config.toml
encoder_inner_norm = false
decoder_norm = "layernorm"
warmup_steps = 570
Rows from block 2 of the text decoder, named by matrix and row number. Rows with one number belong to one neuron. Each number is 500 + 50 x the weight over its row's rms, rounded and kept within 0 to 999. All counts start at 0. Numbers have three digits each.
# gate: MLP gate (decoder.blocks.2.mlp.gate.weight, 768x384), inputs 288-383
# fc1: MLP up (decoder.blocks.2.mlp.fc1.weight, 768x384), inputs 288-383
# fc2: MLP down (decoder.blocks.2.mlp.fc2.weight, 384x768, transposed), outputs 288-383
gate.133:494551556442556524444444431541538608499572560445499551510504584475523541505482533407520560517446561564452442506536436481436497484544477513545568512389482521427489529543487488581465561540482484491471439499507485457450513524446509483573521558490422426579401505540565591542485487454505483508
fc1.133:486482473463531457528501441387525556452459540544550551594531517432494470534384477524504533467499466536507483506511426500507507408486402524504568471445519497550461535464524536437546580592569461539467428506514529324544461447411490429496500460473473481475411500502431560593527545495494415489
fc2.133:448615527453534513560566520480534584437471652489529566502525366498457492536426522521541497544482475531581544549478408454530448590493530524463496566459419565432512527495567557462500484509485485546460551448521539504604526468461539533484555543533431580510465601431537419597471494613528457498
gate.134:436477550549509581507528482533604440462520531439520512575463486471459495436446565515477454472473455549423423500462589481462475572495509437608489466544448503516526471492450487530513485486454439469514411569563486474441473531483442492536523455576450662482517528355498545493522547568446501524
fc1.134:542486528559456500525588450542500492517517413482452488583402501440550490536548536512468547448582520450615551500463548509623490492605563502560509574492604521449499489479450523441553453481432531455495460499596513567530458509442531528532579485603563441530549530430471474461560561442490520531
fc2.134:488538503478556494534477427543551469425517551558476559415500559555564442478421597540518572549503676509463540456507500487524461531454537551470494539434380379447448527449473549504484536465548433472590447506561526474550413471541539457507435553483477502394441560504593542480458617436575468446
gate.135:492458457502531472496429559451535437485485494461522438467586517433492493600594497480476516448428526532431442454397431468509493480468414441518498524508478604490498557589553455536453614531525457548551533428442467469449585557549453574544573545427468509455546443530499449514545495469472461529
fc1.135:500538556539575557492442503533533521561504501491548511529491572524537456435483502417473554370447468515480462464520548479506466586559472534524481516462418508369498485486453509513485457556501514429532438546489536573527485478455540499454476436521548492522487544436562487502492457525436598432
fc2.135:488445462585442509497570463431493463511541535471498582510576480545494405423402473566435472612482473490431564422572502478503456493462554459606545464546502418456561534430458489469497475588618455555451474526481432458581402469440554497449504437471585480557476491482479445520586420556459561487
gate.136:512450551625483419509471474495432512457497578553477525447499486426466461526470505476431483497485492549521563455452499424482519571492387586586407409507546470489449559491480501534463641565528529465541435581546471503444628539474348460485533464479447552489604523532542515494538557496507498504
fc1.136:534554458559509489539480468421489516459572469522547547458544595486472428407481472459483543521420488474415506420514546470513535555477415557499543476478529539501429506463456547605477555635496503407472525461507463508506560490505537537509459471495502555519513482427517532432468519498451534464
fc2.136:498495478476448535538464376470371558522525631460426546500462499545504408510455469559579486509495466498513495492560461488489513511500627540442509488480500529437503531489515560456484508513479502568446546575460431602547580492569624536523481506488533457468468580350534458551480516528594486542
gate.137:471540466522470456473485497496461467496447508511518475457533495562383489506513454505545498555468462508529542415457499422462450529459579522527539481489496552476506487505495475542463468527517492621432418628459552452490411490542606426554576478498610509555480532450504557514458447503665501599
fc1.137:424406551511458452565513495639520547474526507501523439499423568487506511614539583427487555500404507444464476425422493431460486497457433527549526458544477438510488575554475503503524534549597510585522470497408516436417516588435515524501540599488491509466471482601603488573452543497554520430
fc2.137:503534478438448550515571485527558597515472528563449528621512451580447571532544498366520477474488424486540384544481483478470525477507550543497493517498625473501486432486532468504418485554410527537498490448550485390489501483464443440467438513545506488498461381443525563563442457533514445408
gate.138:478475432429479577486473656482530537484527504497573432573526464399565512530541464489526500579443537489602524474443502606594497538461504454558511499430443438504483453550480524502495482525540525480553509544428467420478417530505435534530483566476520552539515421511434480478452389495540506605
fc1.138:490506455548475470463493497566523497525531497478476526402526430504495605601553559494485585537529576484486517564446446487426464517475408489492484509542514522571534436577473509427487509502535554550483450444537517461460541510603498506462522564527475463517454511525513560661554442526489529450
fc2.138:542446506507453534470538525465470520501485507349563458511466526422466545380623602517608546586501534507527445567533467511462471486556455531503497496499479443591530506470567468444507590541603493482471475547438403446533549646567495562478542597507491549435479563410505587475546381524552504484
gate.139:611505482459553580502507454490480495476446563452517557546470598459427510502481543521573505475516507517507541450593621435584466538580515508540432521431512525497535518465470432452515511422382496449403518548475498449452504535460546557477462483440562470408362556465518505474524447589540452500
fc1.139:419450496480475477551475524461554441511546428513512481523545467514552423496526396483496419545472557428487439497494482595463557473464506469433608530505517510494455454524514592504510505440490521567473534518574443528526479482560438432522558457510542555579535469557458434401483517469497586615
fc2.139:428502463489439525484417486576423503555501519468518490505552515502572526484536496503465449540583461548522440426464480609436560455467453496397571525529532470552532525563444550468550462419458529561460431548511407505570527454532480603547441554515360513551536486476474518532538547551475587547
gate.140:607556476430531476570498484459584493465468493532544559537553503626555480509444517592482519463487500517449438480438371578447640517470556478531532488398551441463451505473528477439502450529439490473517523493500519490509534445518395505547506450514472521485428516422526537498453457517454491466
fc1.140:537459415545474554466460583452485530460498470436491533550524506444386510594474566441480376514474445546464497571512492510574604564530383532465465503460486522520550482437494496492527535509555418516497494488521530533567487502468456525534532462440453526416463437535463483397429560564520416535
fc2.140:568453470559426477545510513475537493517557397532524496453497499515497458572521473468472484491517527541409605422498510502521585521487397493509565492393420488426583513501447575529504586503559471588518441441471427519585466415579514611593397489442399506496471530612432457501507586505439552491
gate.141:484530364448537554486512523464560531498476545565485543592471533496549538511517446599413406530534530447540520462583504567500552484414536474497434537560414489478510484448472524457466601551583463527530567469398534522545467555571459464480452479479411544512466477568442510422535332535522449543
fc1.141:499479514486508555478552542491433569514467513514487421522542506565468478505536511549456486485441452554425493439492519467454470469549504458479385529524468484486472523449566465569595516567558415592480523525383411500514554495501447508446557572445480558494559466469463499624602427477562463492
fc2.141:562475469462523486564433581521480551449461498559508537451447484373587496571524410527482500444477506523516529495442609586515434482440482560476489565542505529485520505578419518513522495494517596474489523429511486457496588457520423454520422387445481434444495513483536561456420571514463390458
gate.142:576533494484510518503538505516539526541552536469576446509466519579531539427558506486485456459436526432525531387516472496364506537496477390571464484484380441478457536505441443503538386503413483469475429504483547556604526550451433437473480491538521573591547532464536525482523455444464515511
fc1.142:438537454541575584466478489544485572542424502545462540524444524488476560467520441457469524509480491560555463477463533488521478556508453544516495470464542460460514590539442530484445497444560454423495486458517521524510542481513572595485515443457443493496451534427500574579507430473477480561
fc2.142:534483538551532499568485514466431517485481446580509464530610458418549405497586475425490429513469463528563474521451534591592553438605531441479473503500502446474444436543474521428423419507434532469575464483482522484607559510500498530536416515450429546572540465446427470499534512452505553468
gate.143:580460515529538444536486498508504503411449517375545515443482478489520523474486510507506561400489506472428451540486488563511493479496481442477496433442468452413467536477405457428472577515455558490433440520483503496503495578579478468591430444494511552422420503462521588572527610496574440375
fc1.143:510506424458561544536486423502556543530533479559488561480499548421455606511493528430497493489562447405463534485571479562558459421518419494535418537577459484536503416543504560483439574573528416394446562428504520505591538476557478585497468536438501496456418499477540539477476519383441476431
fc2.143:486496489491461524518489598470497505483494566509535468507573436439547504456536483475481428546516488527502460567481556403522519475560535509537529572454483462458521524555571449421481495508568449423570474504410521513539479498540468506455608525535474469534532576548459458545507469582413529534
gate.144:486528635512498422422536474546519569443497536502564489608508504438530523493608462453490553475406454446549475495472463563539538416557555432403408454469496424485500565370561529432459480528534496546391496481493522478444502528435640447508506517476547480457476539517461394522546495460587500516
fc1.144:502498554537521490469429490431536519485556348569563539472515600526443559531532607415516537494551498512508474616507480500528507495469496450484534514507554531524488455531492520528512496623509539580507504461579462534496543510539496384445586506510461504530383340474560521491421400568482549474
fc2.144:556521549545529488444538546563524457496497494518450458480565539526480431501480439524519563574557461466516499508501684463471524568576460473431519570592622435510426475512426509549594466437427428509507568515493482427413483477512466522483462514567468534516519432506516430330472584558492510470
gate.145:495481477507557456517520522563492412502473557514480511474587582541550463513406447467456534505469512473447506483500505516551480523455488509539500467502499508475435395556449591587476427498536479558479481484512491543543472543522477590494509440458518536503564552435472511481401530413509522520
fc1.145:500494524516460472528438515529486451414504437465518429494504543466451480460435490500493512499519478611488515469453481520565501477574531552506479515504559488494550477507440476492491471507508483551542481439539522589599489502526571564536566499489504434491489497526509518557447570481482493517
fc2.145:557450559529551513460505564584396515511473535458492462490394549465501433543477508576502633563434516448447509517516593492520503543498468587508533604564489457485521536530478637503598554484502486450495407495440459471622489467500523618545524535483478514404493549515512442501492613482535483500
gate.146:519522568501556505602533495553473420507459609433561510463567529553490615507500617498487468463419556473502569492565533506488440534509471414472414485509437467537488566494570520478535457536481394510478477501555561486489449546338464461591557508525570623590421574571489551528538563435561413504
fc1.146:559448534517492549590497576522527475513574536573507528500416513388465400610559521446489539510511404542474507457589512456550411517468506408521396486561400563365430517484441554490512562489551401608500551497434546430440541531426503527644441589375479479455499486627579478371567431544471459510
fc2.146:528435497452524457496562545550473512297536519585521502537478466497493508491508512597496407535461475517545589587494480478473521478566558533582475554458534636382435501488522502476491596458537555551466502516542578506497420447462476546511582501475513383558459583500473444559476608560473524434
gate.147:442513490541501633590497510534544505433509481436539451512485523393631490557579448536526499511409532533481513404497539540433533433409527443454616575474565467491583557456574528502451467452572525513481440524540551468530517514494524457542550522493482560432521487491576528588550492458501537460
fc1.147:515562497479465534512538549503431516419443477497464512462490498501496501463528522483535498535417593545530505454518551452606462544501479438457493495525489495536474564516593519536575529528528441432451398546568494498584519442471558549460564520580400503409444583499480576583401533500513459472
fc2.147:500520483529503528394515461447476552461611440475484586508407508441451515476495522530339518540517475470458515521455484456445502533515465458526545479579558451466464580467430494537507571435477507562482399476436479532610476561469508543510497461520499527477589469420510476496587481553427582522
gate.148:548458529451525372512550593528432471482482375534415442457580549539416473559494477463477569534487476529461435414435480450561482506567434559531477422556517504460484533577529526494425511526561494484479491491497461549527511569598492573485559533426504496440566577502469549484440501476541467515
fc1.148:544487548468523400511559561528431473466483384527417439454570515500476459558532479519494581526477443476498475400461492509552481502536446566485493470552477500474459515559565509496472476508569432501453511493473451567521509522616514587450569555435551477452514539507453560476465482462558437489
fc2.148:527432487505504462530487530530452427458530446609479493458509528520371475560471451473412510562532446416507520403485507463623494573511477503582478545444567556467412539525551559518438440472516465531505450459527474520559469578485562517513539578505624459495532457536445518461396512445537494516
gate.149:487481504497447449428551429425408488473618503510488536509466495499400519475564475492621485486473571478426466506508558419482442499468377413454530513548480525549516622537503533569455569416511538541480528551582370422447527555523471514464489456539469486434457552490482530480525552546502476447
fc1.149:467466545458447504527474429570424564439544523489443535517468408485425494492427526491478531451496484573498525460501587500593423425538424555437510542508489478515542629516536483460508557429544527462488483471496426477502521405507505457472485498613526598457434498497545452513510586513467528463
fc2.149:487412501554443500538597470433524481587417466468401436411594562492512432558461445527434546612506598392489431488448458464421573492531473511490526531404502539460571383419507568584546456486536453546468530432428483540441580536540519466589461463524501468493476534602449437487547500493533566500
gate.150:500556501499492546427422596490578562519517470481394458628526462457536406495547539492429413457472389538452499447411516498513515489539475515423431476461530523413540508472491501543496586496641446559546513512467458543533560460467406572544531504478428536486525478534491563459601590540451449548
fc1.150:505473532521489520568558484436577536476496521562552483420482471499488487464420516503521524448413612504501422512490453450472477470500492486560525464444540596461451525533499553454450457521439599542453415488575610425387467481511591418476497392551543464570504461495478478577494521478498495429
fc2.150:469507539410397439537467533591490454602500527511571445533588433428477511500487482507528462473521504461491482471518504594550550490506511418444436502507464345456543497550519534384499519508404563509488556539483443507538480615529561374453437521481469470485489470591522472413527341551519466467
gate.151:518531574448501510504476532485498494559436549393493538501449524468478450503535488477474466465491576545436466495506552504536537554515563486545497494494536549514525531470438488481527526520484416466511511465489438450480469539426469528585525478378417532474550553411542489422516638522514457481
fc1.151:618556475434536568509541454509537577475578434472582541470547525491459546507521530468522505499499513508527545612511500501503425427612476448578487498527371539516505487513510550520463524551499441446465408519512475420605546600525562543467515523526486470425441559497461473554391502488573490501
fc2.151:519530630446444493425452525511638509510436489578527542515588480482377552495519482530528444475505500510486509493563366498449503436521599519558501533457556617509490501503544573485505470543516596416472441471488513539413550495502469390489563499504524415428463527568444540538492536428493564505
gate.152:459468444466483551475492474493445589559433386470562412521543415435469488573507535511518439523413447541508448537424588506375473443469435527483472400530418443489489579495540491498479526573507540581472508509497594522519493534442439507510576512490489488469454574546522493525526551466415464472
fc1.152:485424537564493461587479475456491455359506455471521604539537444507476460551439450573506516563449534520546509576492453509505520572501557497517500512446538525513494441530472565397501448489531521510461332437535469470532472548552496416479454470562557452616453447605486532534556532479502450567
fc2.152:563504464526480396485486517507489499457444560529505488496475501427460583514432481494436505429641451613475460591471436586564516553505498527510444507635507499522440507441489433452496551501446546530538559449461543480643488487593487522448586590585588529552503485423475454569490420544477434512
gate.153:496540503393496564474504493508540512545443491505472445615470476463544515539414480680495506578505475386578523395426448619606474453450551424505507546422533504504466525453492488489475505531506562554500538568533470515444553504532518495530468405601534428431492464472514530586525506379555465513
fc1.153:476491467482487526472449446497424504581479407528539517511539511547381597549508569512521458509509442577635441551570483454478401514509466487514560464521418544516545583522509542499512534532472481462549440421450532448504530526414519532393484602481474516577500536501470491459483346545494477539
fc2.153:486515506500491517484334521499453520593414585546418529431518454456549548564432481544476547544427507508513505528448533506505499477506442477634418517537525506479412486509545481581534455473481499558441509465537494501469547423581546549558553461485555424555536465524450492488489520541507599495
gate.154:496527495478515398520570447520479605641587564567511506549427497498541534526545518384466475428484531512519451440482481505418452483465471493537519500554464541514511555526454507435528593583400454528553469358484550434500513549502522386362441484522461564514454475524480517392480406477501485530
fc1.154:510484584578560431553520601576488538520461430508565469469535536465480463471458506405505523407477510538506440480443404504565508468507461461500474487524508522402435460572461522374523493607482508521473495502419505559475512585442521514467497472491470502582534647486560565504546516466511573483
fc2.154:532478495533542508387479412524473529420469592487508501445492413498489506450435556487420530521543460472559610461461584413577431459446486486516473639519478497594531409519484469529571506464517405464380545558483503533617465462625489579467430509468511474539558558565478533444574443454449484502
gate.155:481462474537542471465542483543463464506489403503523491530557524492480568588399540523467478521593442544479568480467498574500608428491393532505425461518519429494542554563484462461443482541584512349517516486529644501508516459441491438488490517435482458524539516570512513538544500447543546440
fc1.155:364528518521486503432531542482505511486573548501542456472472552460505450551451571434577510461511532581518503562522435545453431480511436553448494504426542515449392523563517564417504566630548500459538546449541514558488570537506428488478528482522422526405472494523481556555558513559436495568
fc2.155:496419445420534549594541520547466486400568453459490539483510532520482476451507500469498549475491460505416517617490538408448423406401476440472531544613476492464475488534619505494482507437410498525467527526474579438541462446450453538590518495481481519612490474496501445481531602503578565416
gate.156:563446572504468573465505505491537469484493499456573553484483557457485541534473500541564558465505535455552592446575541490424474529544505443547523464459452491485594552483478481490420430486448471433459477458582530403447499487447634481457463470575588444500459515512552541534562435522570522434
fc1.156:442496490522466481535548528524417571561554425499474452517538463602538430518522488457416521547470501526454479527410417540561547442469554480468563467491504461458442515485494452542549514571546439554568475597438467559572522574530472530532528521434417534570589543503464448473457568407459536503
fc2.156:485518522500494499483516562615437542569460457443569460522574501528469571476567569425476426530462480451545421473400492534453550475489572429418492481503552457497517477474581477483482510562481489494444471505459496581515545503485459537500454558406441515561602438492486471476509510498540515508
gate.157:507577584460561554584469473470541440544478464523539600556368558502501509480565460442482510589500481544493537436476473444500424496546570502455563531466488601482423570443443519477464451558516425518415571459515559490415587499431427452426505438461452471523525560484524486492482451506497552576
fc1.157:534488524573374366519514539482511473545426480575482509446580425545509505493503428568529468471527475549499486514532440491496584571502538508605504471505475505399607446531572514454490432546505572536500494542502499465385414516478376472593522457487480469474601487529513523509439537529432536444
fc2.157:509619537575425536524510478526503481501490430502496478521469522517472532437448453540451496562492569576535549544531419441548456484398522523569538535480497539487633400510524474458412490500453541437595528573519416480440551553475467475518573461497546475465524447442431523516456506578554538483
gate.158:599481481501568557525479539518623415551519470436470462470604480433531526561487567430558548521484489527491498487492536516499430582561467412611381484440466527513529440559478527497555448471416501416475482491556427536577557515521548489509511495399476464477409549486496511554473507464474487435
fc1.158:586413438501551482560458548524580451520455523446460477486543499480554513611446489437481544512531514569511487476477533502510443515566484548503449522505511465459495411520458444570572447431443579510522450486552446495590452528492484469546500462449501420461425567541467502544386507416461492427
fc2.158:517389529539547513473444541566545567500422434458507409522483455423511565521457532547474513483452472465463484618487509533541425528531418516532472495532529537514596436554524454507538493488439526440470444491548490509567499520463588518513492493468513414510444551500485485452413484432504579496
gate.159:364467536479584437502449447605415538517546396407519515486550574525502557561466483525484494492472466527502496517432497465565469478514473540492500534564523470500419472509451449522420518547576426479484479470457501489542543561479510543502566539529568537485451675467469558471445496477401530488
fc1.159:530449501522483404485447461457495502571474477558436544540432508605473568569524523455513537466490482532423488442421562440537448472531391494503508425477535523582617533475400429471590484489395584541586491539569544452431470463425519449432476453452458568544522502571516448547449570494459508424
fc2.159:452557505581449451500463492508468552506544515593447527457588404457479448556524544388543549387495462469510453512488522544506517492522499456499509411527552519536573556608497497494469520484556458573514433402485435520444475620485471475445465497541481495531565510511518542433515454462394476429
gate.160:517546442578515418493455442487439549439457542436512400491524514492516542483431439483494519524518547499559551410518505587453535527557489549433514494473589408450496514465458463506519492526416562632517403530632534477432377476533503447475486472591577553498479451515565492591479405468516535541
fc1.160:487516470570489433536448517529472485516462534442518401516473449517476525374510484430513576464486468545489472461510526545438530532468492458567394506421541466449508568456496534520453493500482451549489437510467434438479420428496566480436554478426585596498511519514582599627527488501571531524
fc2.160:446529440508437458477399428467487515531498435414485466420528534437555506488466541460457551614474489503518446584533443602569538437589469490466476449535523367543500536432465453545544459551440447501506491603497427473449528539468525470548545542508615557433461446499427487505493529435495511570
gate.161:437458512579484484530463454599509542564474531497527474472532471414505486459454465470496465490483476450431462476505489483500560421570507542599434570451483581445463496440568383506517497506448454472491519504484481487462524580488492579581528527406534566435606502459506483550458576538450539523
fc1.161:497456527420533503468461472442492540480469535436409499529470479461504450490427500507395531514492409589472484498551521434476476544609499502577407513553457446521496466481430459556531464575467430524527496559491543515552470529427554445455451554483469506488542550558434413577473616487560485562
fc2.161:454448517564454467468477546491512529545470485499516546518513553382557360515528476520570544491506541487463585443471558495593555587423460551422540506492453597573532472512508476530568419391545458373483445510398484364520536526535474481569468487502502439448557567524485518461537512471552519445
gate.162:424570486528522361448489450585441488556474503470470469474454558613390577407446462504452430455525548448543485482535520519545537553465455435471450550508546457501572589465529490502536394475510458415432456557478490553617526501447543397440536487469458482488518419538540499503473538500517545561
fc1.162:482425583525509436588507463446375511584475467488470483476526472533479460543393513522476362563553485520485516512573563492510563463409564512540494475451511469485529412552543471449500383521551632490535586452525536523523389455490446478489455441582444521528537513519416535495563489516517577604
fc2.162:464525551530502432505393572560468544422428521501493529448587500501507468509482466496437553404433496471455512541484537518509590451488535553466499580476564444501499583549412496443500326495571464490459480476428582546527470494416550562476553549488672438560553536522517451482555509404518449530
gate.163:472496478483471486439445502520521574484535605431518525466512371410488443515527463464491491619510496498529528473585470621482420479595501507530508566500529532456505515494521513468436577487526510523452503522542497530552486596601464496529497447558580546402521576499405550444497561471615442455
fc1.163:499424564494362501473547440476581476511452456475485548525461460521460510590504559521514551458534507531464526574436462544548509425576509547498521466437598522540455456495524511467457569542503445455550546512633422537460498485525460410557583485592521454511591521391404561545462581502443548340
fc2.163:491490547520561457473528523435553506513487391441384458521491515585504656526424458588545502484499552501495464521454590610603543536545487404503496454364450424500454463511521507482512541603504554462593516465599502477424584516476456532592569442583545477599488520407447512577499480540544545496
gate.164:417486405448538519475390440473483547452537585468573549452601461408518511563483450539524450500391549492486481459492535580572527518511455431581454507390506464569564482473428478527467499494502518529503484442553508481556460596426385542540517505478517554462514565577439487482477477472554484492
fc1.164:512578531523553474470461523537448479483487546487487407456536468460577514507418580483471537544564545531524437507553511530570541544500476593555454449559538533498584489451566425651507515447483559495537461483530448550411549514491508571555477451563552462483529526437499471482548522548525461489
fc2.164:362476439544524439504509469545553549537414491501512368534468545500464471447525512508548500433484430499564522540601494456434494500477503586471427466467446576447519502422430435444592439404533513510531541512445452455456476498468597562454515474506550488473536538513597472434499440520485506467
gate.165:533430512543542478503468460460557415405486608441476601459528518504465544565506499461493466420514521568476462466496564434426383568585429510499461482471524480501534532515544432431530421455419517497491459484509494426544582464432388386461457472487495570465512532579537474525567620567474483493
fc1.165:454512478466543519487518443547548608546506448515507461491552416386509549499534490504504525544422596468481514462543440561439447492460465422545561500469515457501437535522534560416542479489529567504566483456541453408534496453547525473444507581514528550462495561424468481542519428450432509505
fc2.165:490462510574454566535519451451506451544468527574548489456596526489558533441407478461598499489552451529476522458563511488499509541465499551512554448587554583464575484507512422637608446480445438477475447499511524517530516404531545519508475438509463432453393467574507548440482518528529540502
gate.166:420520569492580445528403518507417536422476467499607522475366468521403523508446486437446445553408454469589450547536430532604567526469494444549481475497510501562517485558474499482584445486481467422486393499473443455527392550437532480521525516466505422526480602516537473590515476520509538506
fc1.166:402428500488512496526517510577448424555503469511520495517523521478458478554496503462530443482459599447458489469400571387577460514398450534495525466537519475565482475566468546475573497450589400451442473529525531459550504565500580549524490511591419522527560557488397417456458500470422451480
fc2.166:464570591516547502566443483456500456508551459582505561571422496467516497494439556568516454485485491440527457621481404584438523446456511563465446601453429474490533426533537583456405497503583502536494515446511523412473554471497459419524504545524542359511425542477495462474440492570436509383
gate.167:518474482469540505540482493474553524433507442507494598523475440459512453545417540435460503527519461445515574512568444603520551546451440489569506494482543437508569469526536508533545504503460493475412421434540526590627500524406482462418498560435410538624415534569520557497508487531472516451
fc1.167:514489483517546579518494487489603411490552544584478497500546502483548522507474504447518426545456445437541478425530485534546534547474519465545571500484617514426547471478475562605544444484458447453490487421508530488563463443482629508551520411486471564541441487469535640452518488474465509457
fc2.167:483471489548462529463530467505575452506586487531388452474506416471484479573477525502503436523477420527501512597404507510506467552523443557471520562427470526540475531516561526564490503446637532493510552480458464516506438586519590489464474409537459507442492602507504566434467576567454562454
gate.168:469591626474542528600496516472428389444419478417504456509538403455575450527496483495459484472435468475510480411444498539426473481433511559455480546554467514381475505493483487502488461423519527482490533529473457512549425487587491473465468486449566453440531570545465493541569417512452503522
fc1.168:490469405528550600408431475567599544502451389481564556524493530488422425496578518454520487512427503521552539580596609452566542458601497509411469517467433569481553492474451528470512569518505450503506486484493465451532497505459598530560492474525507432414456491476489483499396452565489425437
fc2.168:417511578544469522531555573499459405510466453538476448538531545453465418559481475511539521549544469540376501453456507444552577478545498554493573437464432530368552513409488557424526531497484552553482514567495476580494493473507513543592487422461447488495485415530532451446482512517545500572
gate.169:469485388592525537501539510446517434554539484490536555518512539478530588493477478527488492615560489491569458436535455491569476549482475541539489536537467524477418484551488593562500546550462431507503546421433446526484491575474602410447532533531639535483411552541510501482568326450566485557
fc1.169:565509492533517466569536449523518510542505535626473441442547470444518490480499481579537584494492506486477468472522579533523442532518556476561496495562522461401529596463479466578466456459502539500498418461414603425427543468536578470454401534501426526499448548578493473470474538544587444451
fc2.169:456563479493498492579450568432504467477524469624432513450470512515490408492441439587492537456508483536475551480526534523546429575429426568501554561520481458502496492487501525503545459453472507343538537463428553524514542402552493461591481534509477543420563495542486505471476564424464396578
gate.170:508461538538462404485503507483453572527519422480470417481533499559500537571459541631485458511501441409509466523486428498501564475474462545527467437554481376561497471434563477513566617641519533601525567527539444618401472454615464515518471547538503527479484354509519537567533456592486468479
fc1.170:509446506373512559538555527543534564476450430539452524545563521449523548555497511582519533453544489507448522533512573495568567550488471517490501510494539444488495428543497401402438539521505579472443536571545527524425524475522420519483525437461490522473432488469474602530467494522502488466
fc2.170:564565486507512555512526453553493547448502440542640555493535440494447459522516419457546486507399549481525528433540566475388489511549559488491462547449453624453533595494492513504560505559485539522447462530493556533553553498525519543400444621510503510577518524499582502584464448554460518480
gate.171:524569415457539473447568443574476529568437555487446423493420444556472525469457508537437571497501492541518599449505610398474474565538584485499388507471515402429535565420498442565556490440450533493495462578478566515548475461555483607515466473543492478492439534442497546535464471448559391605
fc1.171:494539402478470532450529512536546548470478492473446418430583435406436431500530444594496467560508481464558484526557520483466505536513530564412461538436558445545537435492496519470504518458504603541511536505566493571554384466579568496462524510533626464440430534449496607550541490441558441528
fc2.171:488551480517504452469481422447500476498560523554504568421527447550531465496511503522559530385484581592475501583510551587487521517582528541468544475396530519517484549519519402429466524513541522437540541477554549476391463500498546485467459560466478505492523586523556664335578519515503501507
gate.172:577529437510496457602567481517585529564549505437538510533466476560524465528573538472496467508482461584479543569510528466492503463497423526456493437580432539516589484462458484492476582571508475507506542572489495463448408575459525546482430573467425518471484519569494503495401449527548535611
fc1.172:405472585443502525381441580532549453532520512475526438480577482472544525473459501512410527512495470504533478509498507527552448598485563419501523421442547462476473617478499402435536497499533415452517434545478560457591530439445490395464511494509508424473459559473527407542520513386569523456
fc2.172:433509574481435505443485571640486510476611552489438427496425521511478533521491583467463443499508534472506452515468458574481508462452530394401464456463505432484547519444486486451553531501516464480478470480491541501531536472486473421490562465473475583547592539282473551450516586474540541422
gate.173:569514550520551435594530484582488590448488457566477359473554479511501543503538458425485492466443465481500506488420547545413524494557501457568383486534505452517519471436464515375517521439511469468479515550547472459493585413515463521442574452583497550484495510478456476464450502536514453529
fc1.173:460563480496472450500504498483467527499486529517432401481522579522448538522558534428517433529457563534389410511426474488614463467559495504442611561534499603551486455524542609570443494542565434506560551446511569460449622585504492491539568455489533520494535516492463438458415470587512571509
fc2.173:502438498455470469504501444488550503462554507555499573473418508490464490407473551613527511460614546489425572493593486419542452576456576578445584562514546516523589513436530489530593635440528476536439485527514501516539506534525500450558518473544475437425509539561487561430465471454481539534
gate.174:534499565533516443487511441548507500463597473519534466420488516518482518526534528397522506446451508483497434474510549520515519566537405470534487443565498423520564475521495555535546425461487565539481395591468512459531572570417466413476497551532507542504507405533521570491445561459531497463
fc1.174:508488555446465544483523362544527503538529439374490489515532569445486555515489504518524457450450524444533463559509483532474451418477507509521470516527467484542497386547504552505486455540462523435489539549626535468537582522512514492511494481511539522492419578470590518487447446518428501477
fc2.174:542530477472493440603532422454540479493501529448519535480430479516614452545548524551531557541483487599473435478504524502512504483467526490554465535407528479455456541541508496398528433563437533479536556470528449506550470537537434610602517433449389549570466600508436514446504558539519493517
gate.175:538449552620459450496498454505502454523508521475514567462457544416473536516567513506611587465538482504503475432540554458489471576505448524513495447459524539543562541518501459477509472449460568514497468464519487408421543446455530483434442499544517515477498444549552513461544436574468479410
fc1.175:507458524550530510546498418506532444438557544454529604456491582433431528509519520514591513410513473454594566441604548458527432530549477467574496512497491529531558547474438519463427478463443438448483483494522579455465493429446644503448450472537591507547416490542585493461510474501510514455
fc2.175:511502472568557498556521502457574508452503533562517488470487507408467470545433467546543515403434573484506613512521570445522556519493461495597474531521440524516470528493522481505473504461494453526544593470501543384520444490523516449500521480552620509519432546517499477425472459440509415457
gate.176:465452465393513506519526428522505529456515462575545449547510539470476624493439503561469431529526364457566547563554523554550411454477532477500500490484575532485534525476443494422527455467519458430477575631452511526456446542427504479587485472492529493510436513545427526427507311438519545562
fc1.176:599558457500570514539594518456566441516530487529491467405596497397549432561503475547517505534485511471535522444505487404476518540553518516566492445462515533516423521513505474460506461519457527486418454465482547581467488531547539434478527500525472517543489527557512563481555494466522433533
fc2.176:577450431534476521523546488484472470503512499504446555554530517508520361562471474561551527627514450502589498458507508462505520496427550540518579407427438557555431454583519423379566369488518473459540570557477425468473477510489513449394476499620483501547532530510511529541497462630445516532
gate.177:600474470426515444537463432558495512438488466484589544469507456558541527472413507440488496521531515548582477573564526426501605523538555553431444460495602505437421456546478459548449418419571541380547481495500527534502515502439442498560507516520552551594510501572584449530535491446589496539
fc1.177:577455445450485508542422417528547479441481473507628555458485479524499552490420458449471464526493495510544471579563515408498543516514539541495499490505488560454419446551479470538445435393519549451591525519512530428473439565433501518589445575486535546522513476598589421497479460438615518559
fc2.177:515520571530520491528450487570512523417505457478560517554402479515492557509484504430523479433474507531524475549540503514405514476558601503470446516589490510450377508514471500449401528483538503504510459450471501459489486517465473475563620500515445556447495528496425496484476496466509446483